Weights of a small self-supervised image encoder: activation gelu, moe soft.
Rows from block 2, named by matrix and row number. Rows with one number belong to one neuron. Each number is 500 + 50 x the weight over its row's rms, rounded and kept within 0 to 999. All counts start at 0. Numbers have three digits each. After the name is the row's rms in percent of the matrix's.
# fc1: MLP up (model.blocks.2.mlp.fc1.weight, 640x160), inputs 0-79
# fc2: MLP down (model.blocks.2.mlp.fc2.weight, 160x640, transposed), outputs 0-79
fc1.247 097:520486536549468478472443486493567581584515566499492438553510551481592529499547515471541470504488534574459420592460455533526475498518493504392542540468530428554623502397543481499431494479496450520507510432417484540466553424485549470527391462
fc1.249 085:471458531535475479603532444556504529502532496541512397506471564447538479495471407555380567482544525484582530481521427489439580578537421486421433531527495533623522504477485505508522539526555520567448566449535495510518426528479551567477555575
fc1.250 106:462437448518497458586429510559421512518575512504557389527496462465544505579548562511577472507537481557505437467539467516471383532475456491462510415502528422483591449462492457502509532496559518574515557508602482506463471489543527525483422463
fc1.251 119:527516490472562526501547518528445567587419535419591474491475421416618502471491418527483603404472542484494491545563471532511469462429501550486497536540545546427591482459536517492495541582448489518525573569542602510572596529497531438521498496
fc1.252 086:442496558517622490475460424412459499539471445496532434540516376486482456508491537491548540451537561536420489413347465528540481506463460452536415604475497458477517516389554495449543542557397500550436492586519503540485499580450536538402513620
fc1.253 107:408577440443444538531539349524480459544485477588537529550527535584472533561505497611610425554507432621530472498562481573516548508575456475528456523453478491509515596509491569565579558472410518487508493572514473449448509591524551451476593578
fc1.254 104:366466464521389501480382419525609553493484518575524561535461455407498445552502438522449500458582520545485454418543524457547514509569499506470477484520427424508487528519514555535502562486483521475501495496541449510587390573513465446468531565
fc1.256 110:473483557518401536556384389443479538397457515527495539464479533475432482379557454514522383552527491444572521439432454439530556455427515471486605489461495466512516581429477512398668504457526433517472580483444525465481460531504540513516505494
fc1.257 093:509477413532551468468446499571508491602418435463466545548489427554501438526521521498472593502427491496521487494495495456542493519484481576570462480498481484499577452477520542555471553471517486427482409418534531562473571555525569537477456548
fc1.259 108:512507482474538498586471446515580515484451481536589503383431501530405455486436522477563512541573433489497463484436489428452523511530540450498467515544471457472562493522563454520526505440413466512504541496461526432454495480447517511476496420
fc1.260 116:469467451526497483542537511504384597533492551467510554575520404499596473532481439509553578458548519515499519413515434507428408441473473517496509524586561390539475463488493526487415633575406534501420421500506515416576502541481434462498515593
fc1.261 109:424569484510483500570552548502439476577470465460451512558564508531538613587524482492512471495419467526493555479421462588387547466463540479535537522494445483500495522457618496490494446375493487551570461432531474511444524468558500488479488406
fc1.262 094:457484508514477478465543397362541472459512492496599452578426491535447586491501524441541460531596528454543450593510502546546411638548460522561540582479486491497503608491418478500558588440480495544486501431492507569552540568544572477425498560
fc1.263 080:459528471493544476484494528463447556563575430514516525489487498404519528531430434492477585460529469422510478512508373532559589463504434505450437517585584435531542489509529456403455537448579398611481475454527450589469462465490594506431504553
fc1.264 111:463558437499413571479510423573502509532551498480481592503537478484537472595539429516441531504609542529516434441522513540461569472505495511579456368505459519568571464553523469438465592437531553513516501413466501524434465495422593460485524545
fc1.265 098:459480502402449475467536540427561478431492561620501496515506518565502423544532505458518457454502531475514457549513537435585495539581475518432517512506536462580521512496422464529533540527484511595471485555496513531473495527486379519466501568
fc1.266 096:453579548482561519527488533547528538527510478489560449402478535462447416520420500464498459452535557412516503586462502480538475464536479488471519524432475469500592494438543482539570447402470490530512509477504464506509563476460549489455523336
fc1.267 088:413534496520436506440500626454487446567416516473480558549551433504567542468514403502559497491444482495549545557494480506526559517479556554474521505468532521551544534542444583503585581491605473530537488515549612507505478574553499474507615503
fc1.268 112:447506522504509543497520477448421459588498382571554519499425519524556420510526531540503378444533409508509403469468529501497552449451543457398538529443488543596490527530446476479452484477436505462496613487576587520462449470547381457448538471
fc1.269 097:469474511427545524450551453531514549548498395550600476445395542533383537489489503522576517574508523500601479497517525503537517497518474497437485583416407553503522442548526483518488484500544523437493484482471571540483481534443409567502524460
fc1.272 095:503493459526570413502482513563471612484521574539452526460543548492389501519550563520548474536565470587512481530500502551469428378525359460486456557477497427557550450611520473452520405535529448498546500399623463485533480491410465523433521467
fc1.273 089:502481483446510604423554568545570514496551433580501409512405534523504498585475522493531516554571516436506439586494540459487506478612484495454433532523500543462486419532580513548506514558467486535547420483518456568639510456515499470490514554
fc1.274 104:476538408523527548514445539607574532559556429520472510474548548578473564569510533624497491443477482474519516406491491599388559495555518605453549446551509420528415523484526518513455475516518497493535488524553450511391481475544579525560464492
fc1.275 104:425492543464489524461519500594542513530488461508503440379501552551479459526520513476575465489407496469523503583493491490466562478525548467457510526540513524509559407547578532407568429440522467560527433401484510539482637469436497444517442377
fc1.276 110:556465454575557528448512461430538560494517557522475433457543524487507526423450582495494582462497619519525524503518515498484457442609484546576459536475582486495521517427501443381474569431482581512483536543540566498378511403528517546519430599
fc1.277 112:500574542486529436458515438461396432567436487498442490425520468496548541548445519442461454501482537511489489441473465529476582440479669474471458483509534488469495524514557490500449349414455440489452442405522499543516563509417497576444499384
fc1.278 098:492432425496524553514488553468574494479363492484451428477477472523436484500581529509565543487494505438541444583531491525486528602455436498474544478476431450451543506567456594452577601501526488567500602525537490427503542439545543485576506571
fc1.279 075:496540451463648478548463549521536448496443446502572513447621574416455479498510482391524554445500496428579551562450428582490497467515493513449493605540478346521464506524591519461485492538579514577463570529543526509493533447406591604483561513
fc1.280 085:481472596475565487454445602375520476567426549499526503541554516552566453505462620497580585461471527513502510500383437561477563609513450463590533537472543496506539558493531510484537564545476528500565525566513481489551536552548470433437524608
fc1.281 102:471563531451517543484568469558415576552485456468612459432448519532474467521481531557464524430572574504562597510445456531509531466489447569544457464458580529496587503527593470499581483419566535491500459502516517521520442520508452538583467356
fc1.282 097:421469503466531494513533531450587509555431496582450431552584545538513498453455497474448500496524509453500431515387492484565275492464461518488578594568461389540513425482472467453443514573484545439533481526474479450544583495417458545402602514
fc1.283 083:495563495461504491537534494565552557527566433464455559497519527499431486513469457489471557513544493505525425460616445453523608463539458565500489596528408461559505449531491525433483598433566505538495496475593498534451451489458531491492518580
fc1.284 076:484522488485516458383456542544581414597487600479507495510527396461583528564507592490548508543474524435520540520510518487508523525565496464559554521463529539459493555629499490441570477488503507515534482487563531540522585497476525464417587640
fc1.285 123:440542505457510517565451405444582473433477451492418478393493508485433510439399557306510431584436514414465434527457520492501457517483480508481463535590481475528406599544515471463526441470520507515444516468478502519469469483529560466398488474
fc1.286 099:481605542515585487549527520552444542521484461402526371509466519459503448584453479542445545461544486530479507557461443516519477440443513495526446450494558516496560505504566551441492409479544517573491508560461508490426486451579488414543459388
fc1.287 099:449518542542424522547364446455448547379467514537382557460463508490404509506487446500539468531405526443453574571468551506448416448463497484456503515508406501414471517467538495453478549427544469483503534458461509470428461492455486428424648579
fc1.288 101:494504495444427467489511536449575500461575586601529488496474557535478434533583535472567477522552545491488459534521461466565575535653499532509533452508566437504618521455505478500537497549520489564461493479500542486407478556466400459505456594
fc1.289 123:481522424542523486546396496486448553502501533478533511481372530472531472524474516471495545473454457480541467583396509535475427432507524447380575471546551457467540499408457541544572508539464480483479515593538574562557527530524434453445459395
fc1.290 089:460563518539535476548481511534518444468529449386445402475400507478488466499517396538468461479499427452594418509477552575505483616492546567481502497437467521562529534535427557464599473474493481551379578521482507582483466426619544458451486457
fc1.291 104:504511504515420620527516519421466484495484504516656496474406517511482553470437490510507510481666569445516413545455505551532515467475484478488513537409429543470535504375469468553415527423405488514409520438457577566421414454544521469568512540
fc1.292 110:526484467436391538447394526586505515573623497535539546530590544479513469448477429507451546515539470499557573514533466493513509373532524445551447500584459543630559452419531480437506478446482420512544469539422540532372528539583451546470449509
fc1.293 089:475512510539565452486463464487425474579485575527537442434565430522533591567460474441520489474519481466525580560415519555517506481508421480570469531547561555455419559533595526475431470469510540482511451493618504507535532491491490492374555504
fc1.294 094:454482514466470480454457539579457511677495544560538478550519473507509535613540447533553519552494534491487585450417552542441579545482514484534492524458493513475487565438540504453444479496453483525503546455509473408589510556606513482462521539
fc1.295 107:545504435478559530578535492497517565538544487602476439519543509409528541482497443540526465484408623484579458492427481511485427550533527461481529565483443497563493477386461492480473521488442521490586569563544491469489457561573508505548594596
fc1.296 109:561514475508499500410551454488555528568513513515510462502504511555530434449549563490553535427444413465568511596538517432527473460504344507500472459588540474459499463507389495520525472522500508537467500622579442473399506473497437482448454536
fc1.297 094:525556540537555550568547439463548585533555458435527397447433510558434569517533489553479477465545439523629478511481541538493544522506497497469431484497423527488547476475515427491561447460485529459487596515461467542598380477522533441537502469
fc1.298 076:468533499519576499555471503524506458453455441473501505511508546435540466466477562504484500417529529416511413544529455585498525519520550461377458504568437493455512543567482493442562529437667509526497533393548522572485422488482516491526507577
fc1.299 099:469501615520500490584435404522489461478461516505529446524466451439545460471473518471483527495503451478431449474452508505495477454482521459518493528414448441566460428490463483446707493481552466499449475496450407491486491530451469506357473473
fc1.300 098:490512467588559545499486499518630555381502435475546512491533477445467516508418476389502557573544495548455601488501444478526531512458445421489510533545446466472537444520609509478424473544466420484530368449430474482526541458516475556572504554
fc1.301 102:493489444489508527475476515450615586623523442426467364360488497487339519528534531510518501499532426459554471575423546507509475365549458453392524467464522536485568495519525436482592567477567474499500448547523503562575464502550511520576500431
fc1.302 103:444529464489524525486527502538515474586490479544490510595516491440429489568470525499493591516580594457440481462474450551432575364440436502470554459478504421597431457565471508568432487500450494537463476479437484556463476426415552524539504466
fc1.303 110:503436531589505536539479430571582481448543508524554496509494514499497520423527429544524516493485414627513561546510496462500444475524521478503462443609438447520502415536527567373465538458501519504446568556518552532436463502441500463476484550
fc1.304 113:511555484433488581520429474485631505559563508533574503454487530545467476471399508470469480424465485431512506457445491469487440478459473396492474424481401481582474523527514470448563422390479467481513510568513546507390451480448555572468448518
fc1.305 097:521486516544559583545476467517482466501460440567577494516521533519473530479449537521556449525487525440518507464521537558568505496454482489438603558402489507468572497418431558554435648501511470488493485456558597522540487446634480469567544491
fc1.306 107:492387481509491481530612433430562507569488472572499482464477498539408519520543521533570549530439529502531543440505451478410566499493477477487468552581451531532470545492547529523531514445431452482434499520534445575537442607473444492521466488
fc1.307 123:519547503426570589581514444469525493514476470534576542511433445594481446575492553546416516542509607540403488495494499521526548502427460517501514563478527464521453510529555506546494561546500560505463546555561517527467477452541405566493488511
fc1.308 092:501469546555552595499421383523502564474442414470531521452512496470462494473492498419475526496515434542621455370483477487523402456470544468403441470456454451496548565561493549435594434472588545508556500569466554466571481560497439524551585451
fc1.309 107:575551492479607474451445524538435530546578550495464518384516367476572527492408511490459450422477571471448539437506449606431530447549534517459470516532575467494515511479497478442433364496534479487423404481593516546473532481439501529527481471
fc1.310 105:493516499611422547419436404498440465467511394488570509492428491517461452535446517418478394535463544569568417551545511500499495531435473493372464516470548473481467485502586460432539494463459504482423540545530408466493449463490475587483536477
fc1.311 106:430572459506503602502410507494584469504532479555534567448553504534490513519495523484445530488564496466394415433561491588338560497540495473471453451494498411592494472605555453575459520434561581459408409446475449460469465470491567451482442466
fc1.313 113:479508442546560597469470510539483453514567491556501594454528530486470528432454513543377506497541502426449414414501452545393567389523491516487510411482519393549436464567530470569458497517575546522450384409501447481485457436454525492544499428
fc1.314 081:431492541461404502489544617504512459452488550539465476459488463448420428535481472463512407514564564605487477505530594441498547528485529564423500549539458462512522535551465544609555471537485481475472525475548507563481517445527368513448469462
fc1.315 088:536520460516473521532518508482444535534563413633530517443477397496507541524408519471445551478531497472557508434487432572422566457437476482444437492478468504541510538564435481389422496536464524568586480505523539524357455477464538455465525506
fc1.316 101:492515464431557519539546485533537505561501608526520577511451600430530452495474512538519532500559539512472442502491385495582537447599453524508504497517414494513421491541507448409552517488540477544564429548450477575526429556516603513622453506
fc1.317 115:459592451563467536533440514493610524459463380504538513447525393513499488506500523335487530518401535487509433455466520471448470503465495481491515459493422414541462510561549497503477499447474521447458515527513582523488503413474573454437405442
fc1.318 106:459596397514591452554414515517509515452593546468392466524445508341530426516488541447482538434589472477462443576431474494461404523486487529504539516542601421441606531519495444454555480469487438512551552516452492452521471460515467442535528524
fc1.319 126:459449428558468485493512471466533533418519486596588427477506481473468486492497435481541452484484399585472473485519463500598453436516455384460485507517467454477487537526514506500444531658544498464477385431464440464524443437565506504599498463
fc1.321 099:555557458513462523565442489513582503426447434453510503539565550522485506397475493501576359509475414603543499381434475577543444538475479500508402468408464514560554559464472525518451522504550510517606553514502583402461418525512554511556602458
fc1.324 095:387536466603490472505453573482546442425529492613483546590523521514439476497521534494442491489550434533428533488502432592491636479499458448523496491479557430585428451561622497541445484459480509527444511490504523536484461462524444520505531551
fc1.325 084:488529470460453556592546560482485481399458396406444435523534554517447585465562521546542459488486509480536474488488524515542438548429477512486452496468354501520418516495439572421563579571529435490437555496528452470515474407504587543536505577
fc1.326 098:550454542551552492544526458452497511641412576494540449403503430416506485399473454408563382522489464453457585518526537521501451512490560529520467547632510470465472577529545517476532411494539446528471529571488468461483577500457488466469501523
fc1.327 111:523492443616554526462530467519478469488497610620544482502505485516475420567508507483538492484534577470560462413478458490386527462481477424445492434486604498479497491583454497451518430500464527483486571445489547449465504480526476426479454414
fc1.329 101:471524429452501488466470540502589495584489443419501484576503522539491544599539532510513551529508486492585546470440460602520439485524525531510539483558556500482517463485576530525405451440509538517542465434571435493527566535589509515444453437
fc1.330 093:466540511533539474533590559568503472504481487493457484518441503425459546507469485466460529427534479417463451497446490550578491545520513535493458393547538475490483489494483549537476444495549531524467472523532514595427465464505520491546452495
fc1.331 107:459493524496552478494440414519526531546519466514491480589443482512468488533469483437552474436514453537521484510505497547520554570470512509444500521471446506512440412549587551512559506498508572505452544546584536431478486378501494564535504452
fc1.332 101:471558425549544610489466470496500461472560475565526558454527480540465553492432507536379558509515510412428454413488441515358533429504515470492495470467518457550450421584548491571438478489553587499458402439492455448498435472445584484516520430
fc1.333 083:474533477500474501451419507469450452570496530413555473538475453497464548534439560458577510555590518491521491530510473542570544491625401566586575515439569470508506508483505514427452564534450473440563542388602560504525551523585576497417516690
fc1.334 115:458630454528493445458500550456485514493521454457585531435512502455591571553482541464454566442413480489410456504491518458427516507436553454470469492594484476458569522559571478479463461511490459488598448487571494554445444482494549509479503421
fc1.335 111:464428487503503497465514557479440615484489495589453453527494496504617533425529564551411572432440429507570523453517521491536527368464426499501492498538492535556450500520454494570499458519533605529439465544531523548516439470593563412483564488
fc1.336 103:384523530545411505462544404448514507458541539515484497543507544417441603531505420473476500500518504548511431451496551511567497457592428586510536571514477545555462623448466433498623619538473426446464504511529501432547446570468511483425517586
fc1.337 099:481442472547461546570475559582378507525441513587443517556482525565517608481531534541431547444503488507520527454530504490447539392505441530458457461468487486627436516530441494559521468513528531515450552570455542539479508480588477423531568559
fc2.247 099:564404548529559451604474389465544552487505538438602500451531485476514460575476446501510451468559537537587512519453468426467502457477532503531440550484511492478540500460536441557482471439473421484464435506437439524429342501529464549513477494
fc2.249 105:478516465552536490557435541481589548558528444565561395548465586408490412531494555538541530519575406431579471516472466564468441624491562535496510500547557486577531542546553476493503509465598536544511550452541493472511571424430511414467564465
fc2.250 102:528492541511538494585506490556467445472474588402404476537485526486480556460412501467594532452489485542545639540502537455510519420575438363454525517574506524475580444541554462541578598497596493583431477422496517473529566509519448576476489515
fc2.251 123:537544485511626423494500434546508556488571540473467529517462449558477527524509525544604477489588506423536506460542528579504424517515470434549501529522521486598587522477503490575551589526456427517474540489539459562543491592439432514519526363
fc2.252 098:552502455605541630527473472498502508497492513497557575478509479505515482473544554450514388545506505519541510514500433420456483502477470542490478528504492519405493543568456477665564562483474552545491497476559507527405466446375535575533461518
fc2.253 112:559435485506585590486486518467501524455433516422451554502441480552499532391584496465547469482459515501451524436517529482546513523493483487549471460565401403459480569460484479611512596510483475464521530470615498588448500493488485503484479539
fc2.254 125:489492618453570515524425484504429530582430493490519550431514592460530403544452597476477440545581503485512521538488461431470430445520513523514534444549528462489445438533473549464411455482576505531526544467577501478490518527497399474481525450
fc2.256 116:491434567534527533445456428514415433534440459503497470627480465532365500468436508420507561559481537446563599528519503461563458474559503496568499460628471491451443558442449530436410539519522539584569456392559508552469488485536502495438519459
fc2.257 100:573420542554540510479455462568566512564507621543492427499525452549523493531462450508554515501433507478415551531514571527485455522465559398504579500540451477416501513498604407571560590482440445556499608516439548576439532479541524524603482525
fc2.259 099:526612396499434502513490471500489473548573471440479514409510495516498508528509487505502498431496553494519470475529580566502487484543556536591560527461499538496478508471506310513563534479438383442500594444537464529444518484470601525538508380
fc2.260 144:516511464529507537565424443557539706521461506490466438451530515541531493566478449595537422522605468414424548533457619463547427434558493500535569478527480469529455500506463482479479573546454434510447412493497550507530506497472462431500518369
fc2.261 116:505416500580529491396489556497507474528476490466390507513460533563383485482495439437562482455482451543572566560599408523486550471490486433546460569566477572503526531461420501460485498508524491479492547429557466510500482547571521467467509458
fc2.262 101:478470520471497534509509480586495408500478533453416622521481375531566473500474495521498457500471565553508570486582528460487559426472526408453527426490431498385552446509550463567470483490411484537564485527534530559531479577561538505528472518
fc2.263 104:507495513512540483561529481443551589515502478555503460528495587481495454504520533498528491478581481454526451500505571572467412604483644515539468488561605501592483534551491499485470451516566515514499514451526519515483605491458536427463557477
fc2.264 089:411354547535539517531554423529447377514450476373483503594441560538539517460494477520477468586544520492490517546549373453509495543479525408517457468506561602425496510461540580474440427497514542481474495471481471494517539604521457562452484486
fc2.265 106:558552450438467457436565546485515506457462488515444573461498419520500513514496384628478505455393554588437467480484510415393526401548487512569548487470484552413558512530462490432496474525427404436484492546534420486559501431599507514503465449
fc2.266 109:518558381504518567587426461553469496535492487449506520469564520480519418516487537568481469493514568454544538571559614487469486409496590496555520436522553544469546493486550472535544473487501460497453500468508495578460588552445550526470501514
fc2.267 097:507455534532506473511464558496455585531420557496484512503481546523480597444544478472436560457484523485469558563483472526499527495579505467470512477554518455476500557499446519619477546510515507426428479537484503532434503417498488514565479484
fc2.268 084:453474554533514515495490540528573482392468521449389529580558488426585496480487480541634470630402522487487479514466499454576395520498459394432483494456496551513456496638523549415625502432487540511484513571497516470553466475556462464449502586
fc2.269 099:513522442558464509554504469534399464539578455460514483422432543526544513530451413541482493500536440509584572490519540503455470439446531481540477527547484504453524461537555365626514570453503450459452559462568511562527596542538540522544551493
fc2.272 097:463508451476624547563520549536556471596473519517487471542445486493532509493454512472532484498486468525570500439389484438597536426502427515501555445476515578532501531506499548527529537478583493528407446528521533468563467525629489577595484498
fc2.273 077:482519416525538516551507571553406422498476430438552578406525482505547506543496495525513596479529446500483587461431509517482495449447436501494520543483545506508591512424592454560570526562470469464458464489591492529515508567517485499595443505
fc2.274 086:412470487551528498485500508529476437472536491518509523421503588502475439423476519485555568488549514553535493513526522511400578526474475485610474510433430480534385467497538518488538470412551525519556485531435423478407502567446502436521459495
fc2.275 111:556457419531483451636425460482488482605516508493511515437509575483503457544459516556445484497581513448600508564520534491457452381478616519506473451504560520505531463533510468544502484516607450403404481517415465551490547540496522535476523460
fc2.276 111:473441526560534518453578450547527408511492594457480487464449503458495452468433537541480535427454529476524551525452456490428444469402430482597396520443511398556559503421548522562491444470479469481567579488497418473495501508497506523540482502
fc2.277 096:658478477434497490447488545541545462511505564559493459427520432473408432443463426434553454509472555558474470481554464569527514461449420461565436523549483523531503499521402477507428477612520497554510575431534502453522528566531479421514543480
fc2.278 094:447469562516537434491580480414444490494486457504587529494494537455465421494515502589465496554596459487517447509512414526491602508451524442489470470675616364513451499477410463565405432497520543537486529395421477521518513517427429467413518497
fc2.279 095:478506513591500515574503526424556587544445510521533418566453536552465499486540517422503528435467410428495472483498472509525485575546542574495518508449558485589443578576577484459516486495604540519495510456570497512479580497401534482506574517
fc2.280 098:532514480568571547487487473487484471498453487496560558484492495527555515479505497469460452549463554499521519576505469476450481519470499484450441555564465481493519526512440565650481484505430528568505470484468540483427486443483530546572500477
fc2.281 099:488582373564469520557474434507488502511571468452544474456396612505470440538451497558477456462611496407585630491536557522442439454434486477510450473524501487454515414519505403606551523477509503494485508505557380525521626538408533509475541481
fc2.282 114:514495433411604531430527466532508473392479499491453519447452391479516538530490429545517487433423588625491571462519494445506519402527487508559444461461493517460512535457515469525443457496408492510481465504560465510476451483635457517477493583
fc2.283 091:492513498555500537524530566474507552455541499523494449485529571494530464531488516482472524487499410432534460492450462516484391522573626564518516474584523460517449485494483482476489470472548594517524543495534504525441572491462546493493570517
fc2.284 073:517471504529481580488534627520424533531479518482557517493467516528515484486518441559468447512485503528523481512468461466500573456446531510435558523517458492549555522593399483549532427459488531503454523472536474480440487405496507537519439513
fc2.285 108:555504524538469503483457509536500502560461443544539594478527402517454447532479525471535413500537509517419483476578531581501460445517528541505453528529533564553482468589445424376499463567496568568487495430566519531446483560470460573497504361
fc2.286 091:479510392539555541539475478540491582528542476411591541410552603498483507538473602579488472507509490453518549516523540580480475466577490556510472436478543482374559441450482433626529483485494504466498570478528420598489531563393507514465501518
fc2.287 100:431492485516498512468555495446528426447503406535530458527500567457449530516573537494577481505515422500490487500474482500450450499529511500522460470463574555498494535516564473481460402513545561473535556537581444456463515525509530487492539548
fc2.288 095:587616493460517478400567547483495431467523477532458565480475392592514515428520446531506506492429563581467422509506542370425504402583439524510541505488484570416495575525480471509538461532454450483499470509502437499466522447583454539493509434
fc2.289 119:475437496467460525571500505540452614480483543460530508512403458526537532545578439491531592507579457461495564437498478518490407561465476471537462464567471497471458417456489492509536590466535472553471521544506631562488459523442512459435474458
fc2.290 082:492519486472509569541463479508612550538476594513593522403557477418584452481447509511453425564451509442460508515538506559595565470501533361451506490489556481387474468404548490596567457534483440531496517504492517531460522572521415520485473552
fc2.291 102:460540541552475546511461470555513523538501500421454546591458471516536429509553538489518463515445499449532477527476559479487477488478502430515522485505515480504494458523506417587467543428401440589489471439488605506479546530474589475438570563
fc2.292 102:644462565571526476544441572406481478555452459431578443431524536567552572468501471517482488541439441512547519420522516542457471579470475479586514580529441511528492481466576477536449499405483539478530537432505403567524556493483524458544519645
fc2.293 086:614512473533510615538507548536514484519547528472474546472427427577499476456487485488527404540429493534551512500504417485448562476438495515475560483500453542477519488518367437587560446522509514572488479498483444518454460481467547541557416469
fc2.294 094:595538463429505537500463511531592442554445467528427553551456488572470482435508479381558436447453480524469507492577392625504539450464524513441516529568445487502427531460469500547498495592540484536506490455605463462504482487482614572533423395
fc2.295 110:520477418483546490389482434561445548480502490503533527507531402544578466500502498627413461441591469468450414465378494574551411482438507599486530509464539431517595517386470550513519472561425366405450527475513434549458508511507477565518533472
fc2.296 111:475537510379494509459592442431510481499615448571561560480477452416506477539515434591528486452505540547498447454600576464461559431495541496595451537490482489452538537519553539477461537563477443500454535501574460535492411419517523483459520470
fc2.297 082:523539381528467528483502488566551553513474465424521557432513567506535498517481558545461505520439557464454545597503476580466467571532552442579484564481524560495532540480526380523549402534474470563515594476526480454460550516472473495481435489
fc2.298 085:528523487537498486531532500487556523493561522530490459501459568469428484541488562496600492514548403466542481499466442544473449511486586624451526439535531528573464502551522479486501473514548491508526580546543476537552535453438479493509548508
fc2.299 091:569510536533459448519439428530596571401484560480480588426539376462508553478511560490499505499465546468572505601469462494521542509451517498546427443512480471436492504459449391569530543488505467522437525537521500469453442468587432532457523562
fc2.300 112:485514477520413576494418524451557561533492509544526458521441496495523559524537579442485547447393443446524490529515482505485497538514502477618392509572495509534564509439477481521459477388416414484486497349543506594527603483533504484515479542
fc2.301 104:505556436530535504575493483538420510536475417520492553357561538462538431530455567502385432521582475413510533536567557489495442410545573500487578427491480545403520541515455468513507477523483517551472503544557429567454547540470483570504495412
fc2.302 102:434485553491571468446512554447581508559481501503599500481509494505511476448460505456539470500494486530464552468503451585528622409522528553493561377485584525544406559519430638542521592504575586502513440539511578478556397520416458516515498480
fc2.303 105:490554530543484449505459453544502564395493559511429537545483530522525549495510524443573496508565532528366442540474576446515499457514547497433404487575439500524516523504478446439498516552533512539553581393498570482525521475494518478549462450
fc2.304 107:501435519570453425558502481471470467485358524483489529446481503510483552472494511529532434468535502599527545493548566540441493477479551606576381514473520571531503441512515370459458527529530502582566611459529589458500543505451456470540534418
fc2.305 095:461496512488390429491489504485415484468473443493492517629560476437500453514501538529447475518499506522602449431527496574507505522467543490526581506434564489511484532464530467510495393421564440419479499435539444525570581597587512455434451554
fc2.306 125:536428504552542485487551471510493494475510512426541509425455460514439568498532467509536514505556522540512444510462409557545481422458508497514523509550435587576500520514421357512465556509518485451520522447553537540450489507456522567529482496
fc2.307 106:583554427409492459525495490567473500479430541548503564521429544504478469477490499573540489465476428399448424529369573544490431453458507513492514474511467525512517500569475455470535600531543464520546550587640554404594513397490520573573601494
fc2.308 092:518538533541512482543493501483537438481482469506535523565424551556557454485457521447616502505528452486523407490436481517534464532476569452479398496476542500536529557598515473420456470490473493486471520448668547492577529450484523508533523479
fc2.309 091:537429547429589478501510530504561495516529463526585421432462507425467504455481498490512542571505591536433540447651435498517584441444402462527544544521576490523508519535480554506418575609596548558548502474469572419519431456483493461539515466
fc2.310 103:442512508397555454453476433481493463482479550474492511497450537418449444570486598394517596522516493488494533581506501535527485518562539553445513442598571485513481462554486479444462522446547605540540510494489559447488532463468551556536546469
fc2.311 089:529542519508596477582516472455436481469551458461612607487523511522456512522511494497485493471536552550446507552632502535411540440487477476479526509482616504457405534536509495503505494548510576519498363497521474435512407533454488504481449392
fc2.313 103:496504557510581523511538499471454499539533500546586569426517528520452461480525508509497491522553570496468513492616466498480640436419489493503494502509668459459445549552543557505463489557547570529519403506489474507565376575397504531448513429
fc2.314 090:478520459511488459483451700516542549478576495538563458538521529483447498517548495490421586479525542514458447422472474529535489490500438479486526560436493468534491518573502458547528507485498465446431473512412509455600492461502397545444539449
fc2.315 084:522508479493593521603478472490486524564459475473489409553461506588505397598509506530564464559495475435436577594493464522375471513463627506460475467557566479510516584525583563466453505564506524484500536533537478452485506479466482462501582522
fc2.316 108:571535548575508481465534565475527535506545471575432518516492614516535582481507490504489556409496421465593506485502512524542507545545505507533474498472511488447541523579449606411574464477562518471530501426558551484478519414509467465484497463
fc2.317 107:460560474491530493410563467378507479491561450555532547476514518469460590552497490425570487462573485547449457449535544425476495509549485584475448476577483471559413535650514447520444442532488583423531395433504497494498492513483505464436432460
fc2.318 106:532530494468501550435447473494498529477554559530559537408441386499444555499559428437488514406468533456463521400527511491483526428525458541500436502481476506415556504398455479523523433537441395482455458475527583544429450479613484439542434484
fc2.319 114:483542371519461491464447515482523523506565467582454496476482503523505533481521521434550614487441448449470479511460531443479434536415404490567416471557480494466553466449521537522464536505416463477412357457507485538585551420556567484546558478
fc2.321 094:480573483441451480472468468498450455483525442470505582440564500416617546432401497527599452428490532551525492423493551453593557486542579519419478514456376544434584467504557532504522478490511427485480501532542466545544509501538467576503503525
fc2.324 094:449534519470552505530475482396488524520519491473536511539500472487426470486394531460500424413517431509536483569613560477479496410536540537449495414478561506469386483625532551501518536472528511527545500527527483517465531444459485483427456519
fc2.325 084:435467515460502519541490556498476576529492494515546476518460483409509445485479548541394465536494537560487461487539537473574506456464552526528614561509603467413391476472491452545487470521590548507498448543460514527480497581448433511405512443
fc2.326 087:553491478585573555540526448541466445531479511483444482440443452458456434500436537520451498582496459442548495543540460446449438449524554502493471577520501555401536528577394474547541482470444586575412507509509512578411486468461515558508505439
fc2.327 107:494493574519421484575529494560539494539441514446515502587486454510531569482473415481551502445492484533483679507602476486557495424544442401473459480565417560480526453578531574476502523547519480529491462480562580512469539502472447552475560510
fc2.329 106:572473450540550506421459455545486500529448495575492444527533498555370475507477431465560525503489541558561555584482515455438517489600478396603475490571422482439453577449488524512475442456486494585500437421453479616470511546617475536516452497
fc2.330 086:504571460486536519533431466510522471481472521497560524429515536446536515499473492548461429520438419534513474571498588491532502457608477480524429502563502485331496554407464530611561495467489538516554524418466472524473505524494435550481548498
fc2.331 091:477484456485527478509476438499513520520487578458394486485555527518478479535441563515452478445527454496578412560406461485539449515631506531499478446359519580455571489529490454374467561474546553438449502606570485460450475523523452535493492463
fc2.332 084:509537572495565503557507466468491526498553492497549587455531516528470503528557444483511455461517541497447490497625457520482619435462449520541526533534635465471433526582534559438485489580546583533515412515554473477544392567389522506482506412
fc2.333 077:570472537542556525456524507566490514434528485485508532560517486526511486478530488530474445561481576525522470536493571517433492507433585410427486532504446514485515485527473472632464478488379494537445512440496481466517548509487532499502459503
fc2.334 106:479509464499463510401415453429550467517571488587523441446567462525485563508506523406476439431456445452432447429495518497519464469459445555555500475492536522489490526557426554505439426600425469427510448453514516473479445516533511508353492405
fc2.335 127:513472500474492565458548527506506522606460606608457480475600443502512440394500447555523458519519515478529554408542503476590505420441428456455448444496513524518489540517492551460424505512468497526591485591495516634533480571486549436502530451
fc2.336 104:514509470488537584543550467492515434545507494531489592446464374604539505420492469507482504589441567578465551477633576505519518412474528485559583502509417484513483477499536386582558530463480475507489507535631509566459458531503465572520543538
fc2.337 098:511491498544506518568576482534556498534480526491457520551527439495499414406466552518543472552464514442505536545473510454439509463486431434498367498537455532554460548503568504501446511429500541510549521609538522558482499518441579423476519484